Rows from block 4 of the image encoder of a small image captioner, named by matrix and row number. Rows with one number belong to one channel. Each number is 128 + 24 x the weight over its row's rms, rounded and kept within 0 to 255. All counts start at 0. Numbers have three digits each.
After each channel's rows are labels from the 100 images, of 14976, where the channel reaches its highest value: "strongest on" is what is common among them. Only what is clearly more common there than usual is listed. The data: photos with spoken descriptions (Open Images, Localized Narratives). In brackets: how many of the 100.
# c3: 3x3 conv, stride 2 (encoder.blocks.4.c3.weight, 192x112x3x3, each kernel summed), inputs 56-111
# c1: pointwise conv, stride 2 (encoder.blocks.4.c1.weight, 192x112x1x1), inputs 56-111

c3.118:086147106143126125125089112094134147111088115146171125074098174105134104098115099110076081119157109127105114131097148126145103119144108136110133137120116159105148081128
c1.118:089119098145149137135125105090146159142055086150174137086122155143145133116113095119114089140138104111086130128108163118149099150154112145109138131131147125125144082152
strongest on: text has "wearing" (30)

c3.107:124119120086107125096133165082107105140103114135110133111092094132107076115125132141079090122119098133133116125131150098135120133094132145135113085092104146147154089155
c1.107:135079126058132115108127132113103095133122127100101125105118110060118064082108123134106118101102132090098098091143125109129088154078145112123109117122112122117160094146
strongest on: text has "trees" (64); text has "grass" (62)

c3.150:108117124166081066110124122124103149126128120172130146166115135130106148119132109120115106055132093135147097117122141127104099179108138088132091106094138111145163102135
c1.150:119070131139092116121110103129093144103110137136128101123117146058116116081138119132107131060119110099139099093119097145119079158103138109122115114092135099147127106111
strongest on: text has "wall" (45); text has "wearing" (33); text has "woman" (30)

c3.139:092162152087119133115126116072122122136167159127111129128121104082131112120106134131118117125113153118138096147108112115119140105137074145149100144141101141149123124111
c1.139:117117148084116078115114110112123133144156144092127112117134121045121101089080131140121125143105132106119077110145105104100114100124116117109082135148099139150146108124
strongest on: text has "building" (27)

c3.0:123126149113124109093098138118133154143110084109138106080116069113122097118138148110084101136103132139099148105126110105106100115110168154090104086133149127143169098189
c1.0:117180150137137139088118145118120141126107106136105112096122080142104142146122117096089089149136110185112163177125140130125113104110121177139140105116143131112130083167
strongest on: text has "trees" (77); text has "sky" (72); text has "grass" (30); text has "plants" (27)

c3.80:128129104086163122134160147104146108137192164130116123139152151125137092114108147172143138160129178105083141125158110148096104103124124128159126160136095130120115091104
c1.80:126076108062157098139158103089144109152185159105130107116133139112141086116105120169150119141127156066111130108162123122104095135127147138139148155151121128116109093106
strongest on: text has "road" (32)

c3.104:123110098113144110104129148138107104146119125153166112141115095151094101159115102082111100143117072114178155144084121132132149096127099126125088130153146146169163113117
c1.104:148070109091118131126139135124124099136151157126144093115124112123097061117107139097108116139109100089144132103126086127131107139149124122101093161155147137135172142121
strongest on: text has "grass" (28)

c3.68:123120141145147154122094172163114126112117096153145166083134112104134091118117151147144118181144155138100102098164148112141102138166133124094121051126103130126122111117
c1.68:123079105136148151128107152121121131118109103134147147090121109100130114114126145135114100160123160104098073072147127095147092141148160108098114071137123088119124091110
strongest on: text has "standing" (51); text has "wall" (43); text has "man" (37); text has "holding" (35)

c3.44:121099096113106139134131112135137133117110078144139140124122152144142088159119097114116096160153116149109115125114154094119109111145133102111122086100111105086108109095
c1.44:157109073119105149126131110106137141134118134168135145160126163147140136159105139123152061138132128102098116095146142081132091132152154083093136148121134073106116126116
strongest on: text has "sky" (64)

c3.98:127156151150143124146152131140130157139141119150118124109167110116122116101102113115191125181129143139100112127133097135142097097157159111097107083127080146137118146115
c1.98:126138099155145142152135133104142140139117127127125132118114101106112112087089128116158103178120139125102091094144082095110084111136144078105113103102067124150123140113
strongest on: text has "people" (64); text has "sitting" (39)

c3.160:122122115154083160124094161095133128085107122110109088129096111152145148158130144101103143104095106142129167111096175128152127111103100164108119104128137147124084131141
c1.160:116098114138078135108105153093116156102117120093095084114109125099122124129125125110104132082105083116114130102071154113131119110101094151088112107123122141102084105145
strongest on: text has "woman" (25)

c3.85:075123126099117084096093136114142140152129103116148137116115113108111120131133127126095104129111102135144120115123119122129139151132140153095106077155124122170193108158
c1.85:102091129092090122108068139120125129141129138087135113100118134051111090073129127124092109099091108097121081115125054136121114158125143150092133118142141117135149094149
strongest on: text has "trees" (62); text has "plants" (41); text has "grass" (37)

c3.69:105144143136116107126174113114127150156129114143129111113145103157137155113131128123188126175155141134126136120141122114144140074163138132062155079133114142129114168109
c1.69:131097120124129105132161111112124123152121132116129096112119112096105102097132154120167106128139123074137092080144079092128117083140137132094141084134123128138111163093
strongest on: text has "people" (53)

c3.14:141109110123150108164157159127148122149152148107121099120149145150127107106096121139152125153125150107097124127135106127108085106140157124161111134150075127092099129071
c1.14:138096112100132111162159133098156131148157134114134114110123121142146106101091093138152089148129133100104098119141133071093074118138142112133115126151113105113099108107
strongest on: text has "people" (47); text has "wall" (41); text has "table" (30)

c3.57:116140123114141122133188124121134123163107085120132097094133094131113113111093103122161122179118129110078120122136107120122088108133136113114120071136072137137135116108
c1.57:117122118119156096127158141097124114139113110114120079090128098093109108116094105114139110147117134079069083105145097100104068094125138102104123095140101142147141096115
strongest on: text has "people" (67); text has "few" (35)

c3.10:125133118143132105129168112111105143124137121142086125129099117098142145106185098122151119119135122134110075120140129103084110136073132076135147122039117122110122142128
c1.10:125120125124121106135158110113099129129128121131107110115101114093129133084181116104147106107131151081094063092141111108071078141081135066142138133062120141121115114115
strongest on: text has "white" (34); text has "black" (32)

c3.155:194098172094112096149121146151120124126159186157134095151168152123143111130106160145136155125151148087143099123134140155132133127103099136107178153145129135124145123102
c1.155:145084161105100078135111109134123143110147165125110056124153145082117102087112138128093119109132148091098096087137102151117114128071127109119150148110126141103152122088
strongest on: text has "grass" (39); text has "ground" (28)

c3.127:140116110143151134110146135157112083137147130101133149140137102143125154161171086113153120139118133111120099105086138126130082081142097126103119157136114094109125159126
c1.127:160113121107118099118135140141098082131140131083113110136149113112120114115149103119132113101105105112104098080099107120119077083122110126108105145110112102109149149115
strongest on: text has "text" (27)

c3.123:096125160141150154143090130125138133141163141194106124111129116145116121162127136136115140128131102162128141103154156101157123136140131134128094130126107125150174058140
c1.123:115099154092110108110117134133125119150138125133113078099118113071091086141107120125120121107116107100097100091141079128122081134141132119134102119121119148147174073135
strongest on: text has "trees" (63); text has "grass" (49)

c3.167:130102147092111118127139103108096114114166184149139126164113128120118141130132120150149153117112142098152105111125120133134135114121102103101082156145072111120154149128
c1.167:149073152110119115137115122120090093122159172124144084141117145101129118111143128160143145112109145082142102058150108121140120117116138111116080147135078104106144127156
strongest on: text has "building" (28)

c3.121:110082098133133150136141116136121132133113102153137170075137131123145104105119101163129120198138139108082112134140174103158121141175139119110129082117128102129115112097
c1.121:108073086124126139128143123138118138139118103148123144080114138098133104084119121172114110168133152109082092128147147110151116140137159093130135107130145097130115119116
strongest on: text has "standing" (50); text has "wall" (46); text has "sitting" (42); text has "holding" (40)

c3.148:041127118134130111103098149129111098089102124112104139125159134119121126164152102169131102107090112111118126101096129161143107166092131161117106116133100140131133172110
c1.148:100113098163132127118114119115140066114135141128132158141168137148134150153153130162131113127101090104158131100127148136168124154159126144083126167155132096143171157129
strongest on: text has "sky" (75)

c3.83:144134124171162117133136156126143118141099127110120134112134160117127134123125123131114118166163133090096076141135112103111130135148159119178137129112122139141091112098
c1.83:145124140137125103113112123144140097107088120106101122124138151103103136126111141125097126111163135111118084142123072126099116129125126120141105127077089163135098134118
strongest on: text has "wall" (59); text has "table" (36); text has "sitting" (35)

c3.163:113147115101081112119095158115075149126087116146172131116068159142103153111135098123128082074135086141139137127078125144081107190111100110115120097139116151121149116110
c1.163:118121106091074108113098134091082148145095131124170102112090152113100140099113101125111118058124099121124102115082107100084101176107128111106117113129139123111158106137
strongest on: text has "man" (38); text has "wearing" (35); text has "smiling" (29)

c3.128:130114144066087132064137152125104144111107130144105121127120113121142074143114140132105135078119140128140143107133129134149130112091114148135138083112100147152139095128
c1.128:133121156098130114064122137116124136112123120179108127115145093131148103151119136132114132099118143130103148100125131120150094120063132139149130104105079141150168080142
strongest on: text has "grass" (51)

c3.89:080120163129130127093126154128133116095113090142130122118152076121160140146151139120108150117120124156141159123108121144135141119104091158110103113083102144108103121125
c1.89:068142117171168137117133105137141115096111101143149176125137097175162174163150103127132156153136128149128163135095163132161183119151088135139107127140118140131092129118
strongest on: text has "sky" (86); text has "trees" (62); text has "buildings" (29)

c3.178:126121184080118139091116117125121163074150130173121170099140147106180100154107164174144119130109183129150125114129145129174131161130162142109128118134099133109119137156
c1.178:147098168089128117089112111132127152078130131138121142106098143065154072112098156142144124128100169089123092096134134106133125141115165103120131100125089108120104129132
strongest on: text has "standing" (53); text has "wall" (45); text has "wearing" (30)

c3.29:098135143088069096106118150110115131139126135156126136143117117111119051116128140129106129110149108117146088141135144123137143126119118137113119066123127124155134088144
c1.29:117109132079088071112137112114117103144132148150149139127112115063120038079132142145125138088155123096121062114142101135111137136104111140113127098112132124120110101130
strongest on: text has "grass" (49); text has "ground" (26)

c3.66:130113170147149130160104119142155103139148134153113132106155101135152121139141140139116125112126100142133131109126162102204105121133117168100145128123111134149182085133
c1.66:119099165121146105135110121116124109132117112134103096092132081097144110147134147104098110130101092109109129104147091119160056118118106172102149120093110140120165065117
strongest on: text has "trees" (56); text has "grass" (49)

c3.126:117110150136144103153100153124155121129133107143122114121113111154135119125134124130132125133157120146105104120150132109177139114146141143099122095133110129188204107169
c1.126:142105146106129122119078149130137101119132122132105077107141130101087104122138116100122139091150103111097087118149104131143131138129165107086108124115119127171211118152
strongest on: text has "grass" (27); text has "plants" (26)

c3.137:100115089121137129144152106093151121162127097118130102134113080161104108164110091107110121134119088124136157153125125064131119119115128120150106117121110088153173091145
c1.137:121101087116141121123137115105139107143120095121128070100089085129113105163119081121107119131098129110116137102132102061112070142114136116157114113122106104131144089151
strongest on: text has "trees" (80); text has "grass" (28); text has "plants" (27)

c3.124:125106163137151152120163166122161125090091113155106144103141116123192111157122144115148132166120150107115136129119148123191123093144115162090171093097098137120121113131
c1.124:135095084142154134136150157124150135112075103127129116116126143119180096154109111129134103122103125088119137117124139136176115112143149127088148142118123060140133129128
strongest on: text has "holding" (39)

c3.170:110121109095101082119104142145111156107085104163132135084133190119121124146128171154116114134136155125120143118130123157056126160134152115098137094114131145076141104106
c1.170:118106122091125070121118111132100147102088105148120119108129163096118105077131146159125122119114133100124088113141096155064131170117166093073136116126154141083125105141
strongest on: text has "holding" (35); text has "man" (31)

c3.26:153098136190145109142119133129129094116149113109129120115183119152153114124095135144149117118133114090110139147096135119099117129150143153145141111141138135135138120169
c1.26:149089124151100112140112119128118096114130124079124098118159117077136107082128152151108127052119124101130103106109108117075115120107132114127136143112144115096130124142
strongest on: text has "standing" (57); text has "people" (54); text has "wall" (45); text has "sitting" (33)

c3.191:123099101103145191118158157118129117153125098134115098133126136133124111146098132122138113210130125082119091136143120082167122115136137127151118049109139085138116119137
c1.191:132073079119116159134151137136122114150144105118120084130093118117122112149130117126136091190098120072095076092125120079125094120132120095153109074119162079141122136153
strongest on: text has "standing" (60); text has "wall" (43); text has "sitting" (36); text has "holding" (35)

c3.61:141131144116124133169066159101099105132103112151163162109107189123080149126140112153094127097127132123116139109144097145130096170126114133121137143106121139107154119115
c1.61:146097142109130149160095137120102086139122127132140133095118149084088132113152121154106134099105142099097119080135067136133087141121106133136132134109114150108141104117
strongest on: text has "holding" (36); text has "wearing" (30)

c3.74:112134177108143137142109072126115168151144139137102117129164129129138122139122173128128160110110177166148135133171138131132135095139146131142125152136132133135156097148
c1.74:073115138108128121148124102108116154157141083112126099099146137115122093143114136115107145099096138134141127101167131118091102089128117119114112126128116119138153086145
strongest on: text has "grass" (27)

c3.64:090122109131130120145152120114123140161183151124128106131168119130116080113122155149164085142146103143104119150121101081122119098141149133157151094147096091138125124123
c1.64:112079134105123094153166104106136104157164149103140105116161133073116102079118146125149100111129101105117092092137100096073114113154141137135134113143114106145134135139
strongest on: text has "people" (50)

c3.18:101097106153115133127122123105128165130136137158130151155158126112096149115099117160149110161106117110126128090145138126151130164154149124090092128120089105118126136091
c1.18:092153084178114143148124113128122148127155114162126161120133125162117152148098122148141111159123097145146158126137165100128107167119156111130094145126077091134107113097
strongest on: text has "wall" (44); text has "sitting" (34); text has "table" (32); text has "two" (27)