A small image captioner, trained from scratch: decoder width 256.
Rows from block 2 of the image encoder of a small image captioner, named by matrix and row number. Rows with one number belong to one channel. Each number is 500 + 50 x the weight over its row's rms, rounded and kept within 0 to 999. All counts start at 0. Numbers have three digits each.
After each channel's rows are labels from the 100 images, of 14976, where the channel reaches its highest value: "top examples" is what is common among them. Only what is clearly more common there than usual is listed. The data: photos with spoken descriptions (Open Images, Localized Narratives).
# c3: 3x3 conv, stride 2 (encoder.blocks.2.c3.weight, 112x64x3x3, each kernel summed), inputs 0-63
# c1: pointwise conv, stride 2 (encoder.blocks.2.c1.weight, 112x64x1x1), inputs 0-63

c3.42:503505523510545444559493478489553596446522472482493563454449645577526509505459498455389521534419474519517436537448469481600552509517493453415510541487538512368516567476522463435506517522570465
c1.42:530475437498551480588486490488484590487518480520508464467414598547537505562502577462443500528349448502461469550492432512535550484512400502378507547496520521414516563521423478446494545523544452
top examples: text has "holding"

c3.80:482516462535589453496488407405498530551494477528517478494542559491476562514460451426520498459512449423514490475585469483487465458547492457389486548479412502547500612565480507484417400450615535
c1.80:455556442565592429537460478430497542561474475577548435548534596507507542539505530466512522423506436454507487449558529511499503443533528466425475440450397558523485600575444534566479489467584467
top examples: text has "sky"; text has "trees"; text has "buildings"

c3.10:591531474497451508546524516437511551511569547551382537418541500486511458584547539497466495478439518441389484405504410502490559482533446519509498543527517538511445539583438468547616572554496491
c1.10:585548464504423515521462523457493563531564475544468585494483492496545477559619552458488506489449492450403414456466470527437515457500519510532417470528531468476462557530476468590585607565453411
top examples: text has "sky"; text has "trees"

c3.86:430498552533578545475525487433514496512464520456441527582430532505474614381530430476486358499489512489582456461539438493498513544530471504439421435494427517505487502513530519504485598574440458
c1.86:403527574467519490441407500432440520477447476581452460567479449487492597469613525457529420461489511475485442507502547533480540558555530513485431452507468504518514553470454504564443568586418412
top examples: text has "sky"; text has "trees"

c3.60:500504562492537507533511489416520523531529457512505522598420445515463588459444448486499406492545445468520436630503555479517448577499490505411415498543480590499497520438523518493481627542505416
c1.60:509509505448467508497461462448491530500515373560486503581461420475416587518551463520438387468517462482482437599522526525435523547501472523484484497597508578499551515486461494495439599540472382
top examples: text has "sky"; text has "trees"

c3.74:597568506542500457489496425568474465507446481464458455390578531460544536410571518472554513469544493415494544485523514590443516521519532477498439508512474436568481607482453540491462408503586582
c1.74:538602508552490423495416451492453453485473425515488467449560514477531534476618556419568467461514467406462472519491528595380525516500524474516475395513484456535490608480491505539459499545567510
top examples: text has "sky"; text has "trees"

c3.90:553476387542517451507471470449575535497476416576460497539483488439508468520531461502522478507455531255413514479496521504546481432450514492517511477440525509530435543525506474497537466524551455
c1.90:537513435488512464469479488423518515437509438574428482540452520380484489511538461511528467496510502295373531420472506514508490451486467493508462466455463528554428531495461471526560504512556430
top examples: text has "sky"; text has "trees"; text has "buildings"

c3.44:606503467564467529456542443463450455498385518416437479552537537503519534366597419433454478523545552526482473420553410501470585468546514434490502492442462471509506531527514471477530466495448542
c1.44:617509504540505487467466392505477476492459534468475394585541536557565524408599535408432541530555557493473476407556515523479582472507515443506511477476458502556581568517522501493410510544509478
top examples: text has "sky"

c3.25:582546411501494423532484431538513563489544472393460503387565548508541491468479547571514486480470504554442396487505506526512555443530467569567456580569540495540447529513509427516462421515591520
c1.25:520545438482445426561522459478484595480490459518470520519448528487581535579541551555416504521479323539411477442447503525533546471480443485487481531527467507461496509564502359501469455544537466
top examples: text has "sky"; text has "trees"

c3.12:548525464500477473492554544505531510511526525562464502524510557471362478496549530496495508519501477221471503473486464517553523520447513502518469497493490550492403514520533502540570545517500537
c1.12:491577482538482458494545550471505520492452525539481516511487554454402478555587555464497431499527422248464509488470533504489533495459518502515488485492489528491403554505543477561546537555513508
top examples: text has "sky"; text has "trees"

c3.87:614509489454537556523610535513575425516473500526527575487527495462518478461470590579494480513455438505493585567558363576520461537505452570464545490509430519567475510543544495456572480507469563
c1.87:613571511531584407472559476494563526500533591553554515553580495526537523463597555464548518512448479532543529610546472539493567544497549513434531513566540530543543611514518498547513480533487574
top examples: text has "sky"; text has "trees"

c3.77:592511429470532485441600474429518480518396484500475519565447569468582492437586501458501468444569469468457507502495390538516537485499427466471535402473506504522475569493547523420588510547500584
c1.77:568535426465513421435575464463504492477455434546503471618446582469565551546616510443513545478510482493467519543462419554545530418510399476507500444453538496499514581558519525492495528550545582
top examples: text has "sky"