config = dict(
    model='image captioner',
    dataset='photos with spoken descriptions (Open Images, Localized Narratives)',
    train_examples=203450,
    image_size=64,
    crop_scale_min=0.7,
    horizontal_flip=True,
    translate=0.12,
    tokenizer='word',
    vocab_size=4585,
    encoder_arch='repvgg',
    encoder_norm='batchnorm',
    encoder_activation='relu',
    encoder_depths=[2, 2, 2, 2],
    encoder_kernel_size=3,
    encoder_stem='deep',
    encoder_widths=[64, 112, 192, 336],
    fusion='cross_attention',
    decoder_width=256,
    decoder_layers=6,
    decoder_norm='layernorm',
    decoder_norm_position='sandwich',
    decoder_activation='gelu_tanh',
    decoder_mlp_ratio=4,
    decoder_head_dim=64,
    decoder_fused_qkv=True,
    decoder_bias='all',
    decoder_qk_norm=False,
    decoder_parallel_block=False,
    decoder_dropout=0.05,
    decoder_inner_norm=False,
    decoder_positions='learned',
    decoder_cross_attention_every=2,
    decoder_tie_embeddings=True,
    init='trunc_normal_002',
    optimizer='nadamw',
    lr=0.00097,
    beta1=0.9,
    beta2=0.999,
    eps=1e-08,
    grad_clip=1.0,
    steps=9200,
    batch_size=128,
    epochs=5.8,
    lr_schedule='linear',
    final_lr_fraction=0,
    warmup_steps=460,
    weight_decay=0.1,
)
Rows from block 3 of the image encoder of a small image captioner, named by matrix and row number. Rows with one number belong to one channel. Each number is 500 + 50 x the weight over its row's rms, rounded and kept within 0 to 999. All counts start at 0. Numbers have three digits each.
After each channel's rows are labels from the 100 images, of 14976, where the channel reaches its highest value: "top examples" is what is common among them. Only what is clearly more common there than usual is listed. The data: photos with spoken descriptions (Open Images, Localized Narratives). In brackets: how many of the 100, against the usual share in percent.
# c3: 3x3 conv (encoder.blocks.3.c3.weight, 112x112x3x3, each kernel summed), inputs 56-111
# c1: pointwise conv (encoder.blocks.3.c1.weight, 112x112x1x1), inputs 56-111

c3.82:475411483524450570465464525464438464494427501536557539478507528499483467580520569532409492444582545452513495523562560470477456479522501474431553517503533449613572450448
c1.82:499524608578483512414466482522366470474415478501463474436525491505480482536501434425352584508459538567529517571508501522479419516465445408485479476383533516531544433431
top examples: text has "holding" (36 vs 16)

c3.33:520487431496481488550486428522532459489540501481450415447474374491532447474570438462484506561520486452438568449405446446548477545464493558400621523392493478480565501522
c1.33:491558444489558462523491399492501486487534488388399382514487390540532534478527382369475454587575515485495559536473431459518469495413457510468535499389513487478529497499
top examples: text has "sky" (71 vs 25.1); text has "trees" (57 vs 27.5); text has "buildings" (28 vs 11.4)

c3.71:530480503527501512473490446565473520479454436466508464569551438440537610522526420471612515531526568479488456582496518532467419518461448467452505456425503469494499534596
c1.71:488546469459562475518539504502520565538486437421560564548495529541517565644424480494576501605516533456489479576536542480476484494509444446513505482480499498532490438549
top examples: text has "sky" (87 vs 25.1); text has "trees" (71 vs 27.5); text has "buildings" (30 vs 11.4); text has "grass" (27 vs 10.1)

c3.9:567499523528567504474406520476437402486439514455465431425557438481503504509448565450367523505475575430462550499484494495464423438477497507526503494586468481421496514462
c1.9:543479509540461442590501547438467494560454593520574596496451597518428456556484520523452534468491503484504459481565573381460525413515514495562515416591501458442479401493
top examples: text has "standing" (53 vs 23.6); text has "wall" (41 vs 20.1); text has "sitting" (36 vs 14.7); text has "table" (30 vs 12.8)

c3.46:465477456428562438565512460471534420455513434408458514418502495581489467452502522426488470477514459462462464449516480415501408542462489507495568496482499535468506466505
c1.46:599537515440508533511502503495510462426518569589412443503564454478512497493518607500427535400539487512449479442495531501490520442445454484480567445457457532505457467508
top examples: text has "wall" (53 vs 20.1); text has "table" (30 vs 12.8)

c3.42:574504466455554526477484506510464524439531476514537437480518489487506577545429460521462476501526474470466530503397553486478388575432513527536546447516513471386507505517
c1.42:573435449528484539540533432535531517525526462503525500482364513459504446506482421541510461505479490483435506473451556410492430529475537513518577442470412450476535433552
top examples: text has "wall" (41 vs 20.1); text has "holding" (40 vs 16); text has "smiling" (27 vs 4); text has "woman" (27 vs 9.2)

c3.5:535537448517522480529540482448524466386522513536474455558447482544512526555534554485532428502552538464456526484504446445522445505539493530496493403512476492433405441499
c1.5:590581546511510507515460459477500421430497533519425467502493499556515546532484550435497497511503507540518541541506453557503488479406373515523455487496529630568494455514
top examples: text has "grass" (29 vs 10.1); text has "plants" (27 vs 10.2)

c3.37:483533465534405466518437461508482482494479466443504492547500600556401535559514461474453522414543455508506534507477513439493428449550518438478421482484425417451493479400
c1.37:441421425470455449537499537511565521562520484438480531504416628521477380533537481492521492426494468473389547407523528402544459451587587452504393466508479371528511424479
top examples: text has "trees" (77 vs 27.5); text has "sky" (64 vs 25.1)

c3.85:480498425481447514569563525448558449605581573512540569502492434497504497524580584525641506489544539477546482527519497450509605567518530512404531483446555459501533511549
c1.85:490597563563438557521521507498460473533514548493537499524580537491483515520529519468546539532569540594573549649475513594495567507483492481494481511398554578489474490535
top examples: text has "wall" (45 vs 20.1)

c3.12:467474483491538485483520484490498488460506509496491485490506496580481508481522511446523510509457530536590438504526490531496545575454520433520440516430494518403466566452
c1.12:616521512472505568466511530541480494499471557586486448483595533527513496495520526473474603519516509533607499588466490600571612535498521501487496528467503583463524533456
top examples: text has "sky" (84 vs 25.1); text has "trees" (66 vs 27.5)

c3.56:473516483448464453588490509407478503558480519456468523409473612508431376448511613501474503465570571443498467437514513449493519464492504434524518521439545457535603478379
c1.56:499503467400520438582487566489487497566524535535452516414481612531415409488503585503508462474550490412383485398497543450517562509502591490528455515466420467486573501481
top examples: text has "table" (30 vs 12.8)

c3.83:554528557509410482489468399509537439444524454400476449458553521578521523519454558364439513469550564461504514490459505536493376501455457541557497571573456537472492437470
c1.83:466486369463541497516465487413496507488524479488507489483437477524552480446475561474446470509509561363469505409539506349490454460488581488461505421515460343535518448563
top examples: text has "wall" (42 vs 20.1); text has "holding" (35 vs 16)

c3.55:493527548518442585388462432496480401437422479542475375544462412523485510461448457483450483507465549554564413533483535484500470480458445478512500507505511501582574414526
c1.55:463591511465518587458492468448483449494497565563553532625442429565542568554469523548550494537561519508544471528576540482449534431498496453470489406455450502521548468515
top examples: text has "sky" (88 vs 25.1); text has "trees" (66 vs 27.5)

c3.61:584448474502452573468546513490568463451572509587546633523452420518596520549477466474531500578551527448495439526531555493512409517480427598525490524507474469487517447465
c1.61:607483475573542535444548427599495478494463510488461452481489486533519544521545448396477552577511556532521528516380517536537411549471458512536497601538475495427527524495
top examples: text has "man" (29 vs 12.2)

c3.98:459430562442495496483415550492425466481572478553474446396526520508473517446447485586472447451496416434489496547486451652443457486461455545465439449565486478504508467508
c1.98:476471480488481445588546493517529494591568446456577529441410507573464551543474469558555504505506426469422474507518531514492381505566542559551478503638515442550533487532
top examples: text has "wall" (47 vs 20.1); text has "woman" (25 vs 9.2)

c3.1:545476480573570547498536500530484565474440491533599427421494530527541493494548448490471531595499518515499546514453606524544490473492488535548590522502478476506491572542
c1.1:461541451544603528512573475497494515484476426485575419460494563593568566542573422465523500678559502507521508557499550513502444503469485501523577545476475467490463596540
top examples: text has "sky" (63 vs 25.1)

c3.91:447504492475543446442456444503475566432445429432540470505491509532567501472532464370422470539473500533481567479382436474527473491525434498443501550434506509398386543389
c1.91:433536492494609504451483456485479526425397467476514477554500508578551557520522475402445464564525465517518537551409462482521488487464433478482515525475509523384383546483
top examples: text has "sky" (75 vs 25.1)

c3.59:524458434525626453505495562512551454528560591509420474492548434526518523561429459568568404521599418473543497509528543531480476371441445453493494505406463447503483522518
c1.59:558514476429468466528542500402562564487515475509511523523477540573556554522444424475517335547607414414511452498492539570484470518471479486528516468455474426483446493564
top examples: text has "wall" (48 vs 20.1); text has "holding" (37 vs 16); text has "woman" (27 vs 9.2)

c3.72:566555494521524437492380505564404525471424439507504457499539492601463515522523504421420488459489455544505584502418430543523459456445449499438451513548428434460522524422
c1.72:572503445537523439619447487553443546548498414426499518400441463554451427466605432528460481466477492542421545427480460476566457473458508524474523577503463462423572430508
top examples: text has "man" (29 vs 12.2)

c3.99:548609479543488524451541503564478467491523523406454425405589531530442530544540532444466603522541607435519552434518498523495464447456529477531492459508428474466583487468
c1.99:449551503544521579488609497474547530501516453407536507459548505589458577628546418419466465611558407480559578533499529514548432490454458567557562493540462488452471451449
top examples: text has "people" (47 vs 21.3); text has "sitting" (36 vs 14.7); text has "holding" (35 vs 16); text has "man" (29 vs 12.2)

c3.80:396409450478577457451545482512586486450447542417453400576465437498562534581407455423473475615497399487494583481471495427506548450487436520552499442476513441480484484470
c1.80:423441463478548499419507471491543421483490521491375417525477456494525556509368405405454476569502362496522525524478496474443522429444425438573449434446546479539517474469
top examples: text has "sky" (78 vs 25.1); text has "trees" (64 vs 27.5); text has "buildings" (31 vs 11.4)

c3.14:567572475548507400481362512597454424474532578531390406442496512538502433449440610506425527436564511543498489458523559593487419543426473511475416561530533526533545463505
c1.14:492461396472515469507442472447502475501458482494429445578354500485531490426485517475482435486523511382432455405520545404457415560420449566512514519542478369530495439609
top examples: text has "wall" (56 vs 20.1); text has "sitting" (36 vs 14.7); text has "woman" (26 vs 9.2)

c3.23:451533464533476397506464527514506515499502515431521538523475420520425521575448544536480490486508474447450486479545512406475481468499576517467464437527439377466531491499
c1.23:437470477445505466507515527478524565519504507474608629529405494551476447562458514584494484505463421420422467416523546406474483517521560484460466430507443443498517412461
top examples: text has "standing" (54 vs 23.6)

c3.109:536525495530498426519418446577466516521499383384490451460481457487431496488530446485453551415500480541461522461541479484549414453460517473458454473452433472467586481462
c1.109:488534488545523455502407496578508525493483403455548476529474504530463473530543462466453550437463393533493557475607511504604427473559538453399464464546484488548638529505
top examples: text has "plants" (39 vs 10.2); text has "grass" (27 vs 10.1)

c3.24:451509437490558412471457467506500499475417545436475453504475485528522593612435516530443426595523407389488580466557531412507548532406484515481478464500433406468558486521
c1.24:499514491442573456396459480547496498529484478461438449475431477487497536536386487487406469554449456452480503446561537409461505435404478481531453443461432496598596414516
top examples: text has "grass" (27 vs 10.1)

c3.8:511476536458617592413542582494475548447553449513571531470459525442574538541508471472395477600512462411471577472569544471553519501528483513600523505503450468466533506389
c1.8:471533543479628544345497530459461464500426426445512442481494484469517500513523429399424424583535460500495532479520460447551428438522386460531495500513442505473507512440
top examples: text has "holding" (38 vs 16)

c3.13:513488450472539466499526540461565465523513488492503442475460559487566533480425548412530440527501483499484523447439397403524544455580403525418504458527548403441435481470
c1.13:538527512512540479516495465456535437548474488417517418463514535544505568500440481345541490554525469556554569524404420475528524540519338537424516480573568466439482506481
top examples: text has "sky" (62 vs 25.1); text has "trees" (58 vs 27.5); text has "buildings" (33 vs 11.4)

c3.43:467465481474501446526469523465417514529464493533529552530467508486487537518430538509449492493528419440424412464533564370479435453521504430515481419504413458524524456490
c1.43:493488505512464421553448534546435480530465449449496515422541500447435495454457475484397586430485419469438430522518563442523417475517517466507427475543460474570543471513
top examples: text has "trees" (62 vs 27.5); text has "grass" (48 vs 10.1)

c3.29:556502396458550486488500466411492538378402473460487432478457469530536534500496521453509417604534522450457512474566415384464399501555455523470532436565455502427459512506
c1.29:409536495489529489506484504424479540436402482388485410481458450505498510522419472372512417545500489541488535566493474509429422442463471505578479444491470562411436414457
top examples: text has "sky" (79 vs 25.1); text has "trees" (60 vs 27.5); text has "buildings" (33 vs 11.4)

c3.62:646532537478570532461482495397422434389515577496433452488535494557528515514473571476477583498570484481513529482560501473426521460458525436459548461504436543446478498529
c1.62:457433533486632436463564385477533520436486427321486504510544474591558463522496403460514444535536478465439495467570542468497430513460494504529562517505491483495512431547
top examples: text has "man" (31 vs 12.2); text has "woman" (29 vs 9.2)

c3.25:534625571474394465485461445540507470469456513438453502502598520476539530502447568502516527396611528478470425591434534564478397435446502535503473576466561505500491466532
c1.25:452492384411525497479477510481516525508447496523494454527458459470483525574453579533526504450567564409439485452489488383467485301523557535473530455538542334545471513511
top examples: text has "sky" (64 vs 25.1)

c3.48:505579552469572468554550423380504513471452411473525493506426461529508548520544452480524464553516478500512396485548487420475401465563481474547509468553462528398469453534
c1.48:521496545461526408492455503501505474482436467496493486522498520490479516481464453419471518456391422461516390498563458482524435433522523473459391427522467512569529437538
top examples: text has "plants" (34 vs 10.2)

c3.44:524478432496428456405491414577481477467457460485453474552539501548493574513479472437501540550522507478528343526491487539446444527427448427499476436385485442466476537470
c1.44:408450389456444469451486430535463516486514443476441545553506546529476557517487428471497453553511496418432398500509504481456415466421491381510470449390484410474453517466
top examples: text has "sky" (68 vs 25.1)

c3.105:503597471494507463453460542528530442521489510467496402482577462571478544544518567416428566546571537471560585523442462575594500462506501546464423567581411546450552560447
c1.105:477482372469571432602500526480547485553454455445526460469453501535511505484485518490478470509480549374486572441558478427524442407451497510439490500481396439459551484476
top examples: text has "people" (45 vs 21.3)

c3.86:601508462388453512422553475525441494406453552487409362448574453511484537569482465471497529563513554494433440421491431507473448428452473517502486384486447515424478485492
c1.86:421461424399481472494561532479508535547452459412541483457410497493467497519538457446542466489538468402414483439541524469470460450525477498514565486542507454529478449553
top examples: text has "standing" (48 vs 23.6); text has "sitting" (34 vs 14.7); text has "wearing" (29 vs 12.2)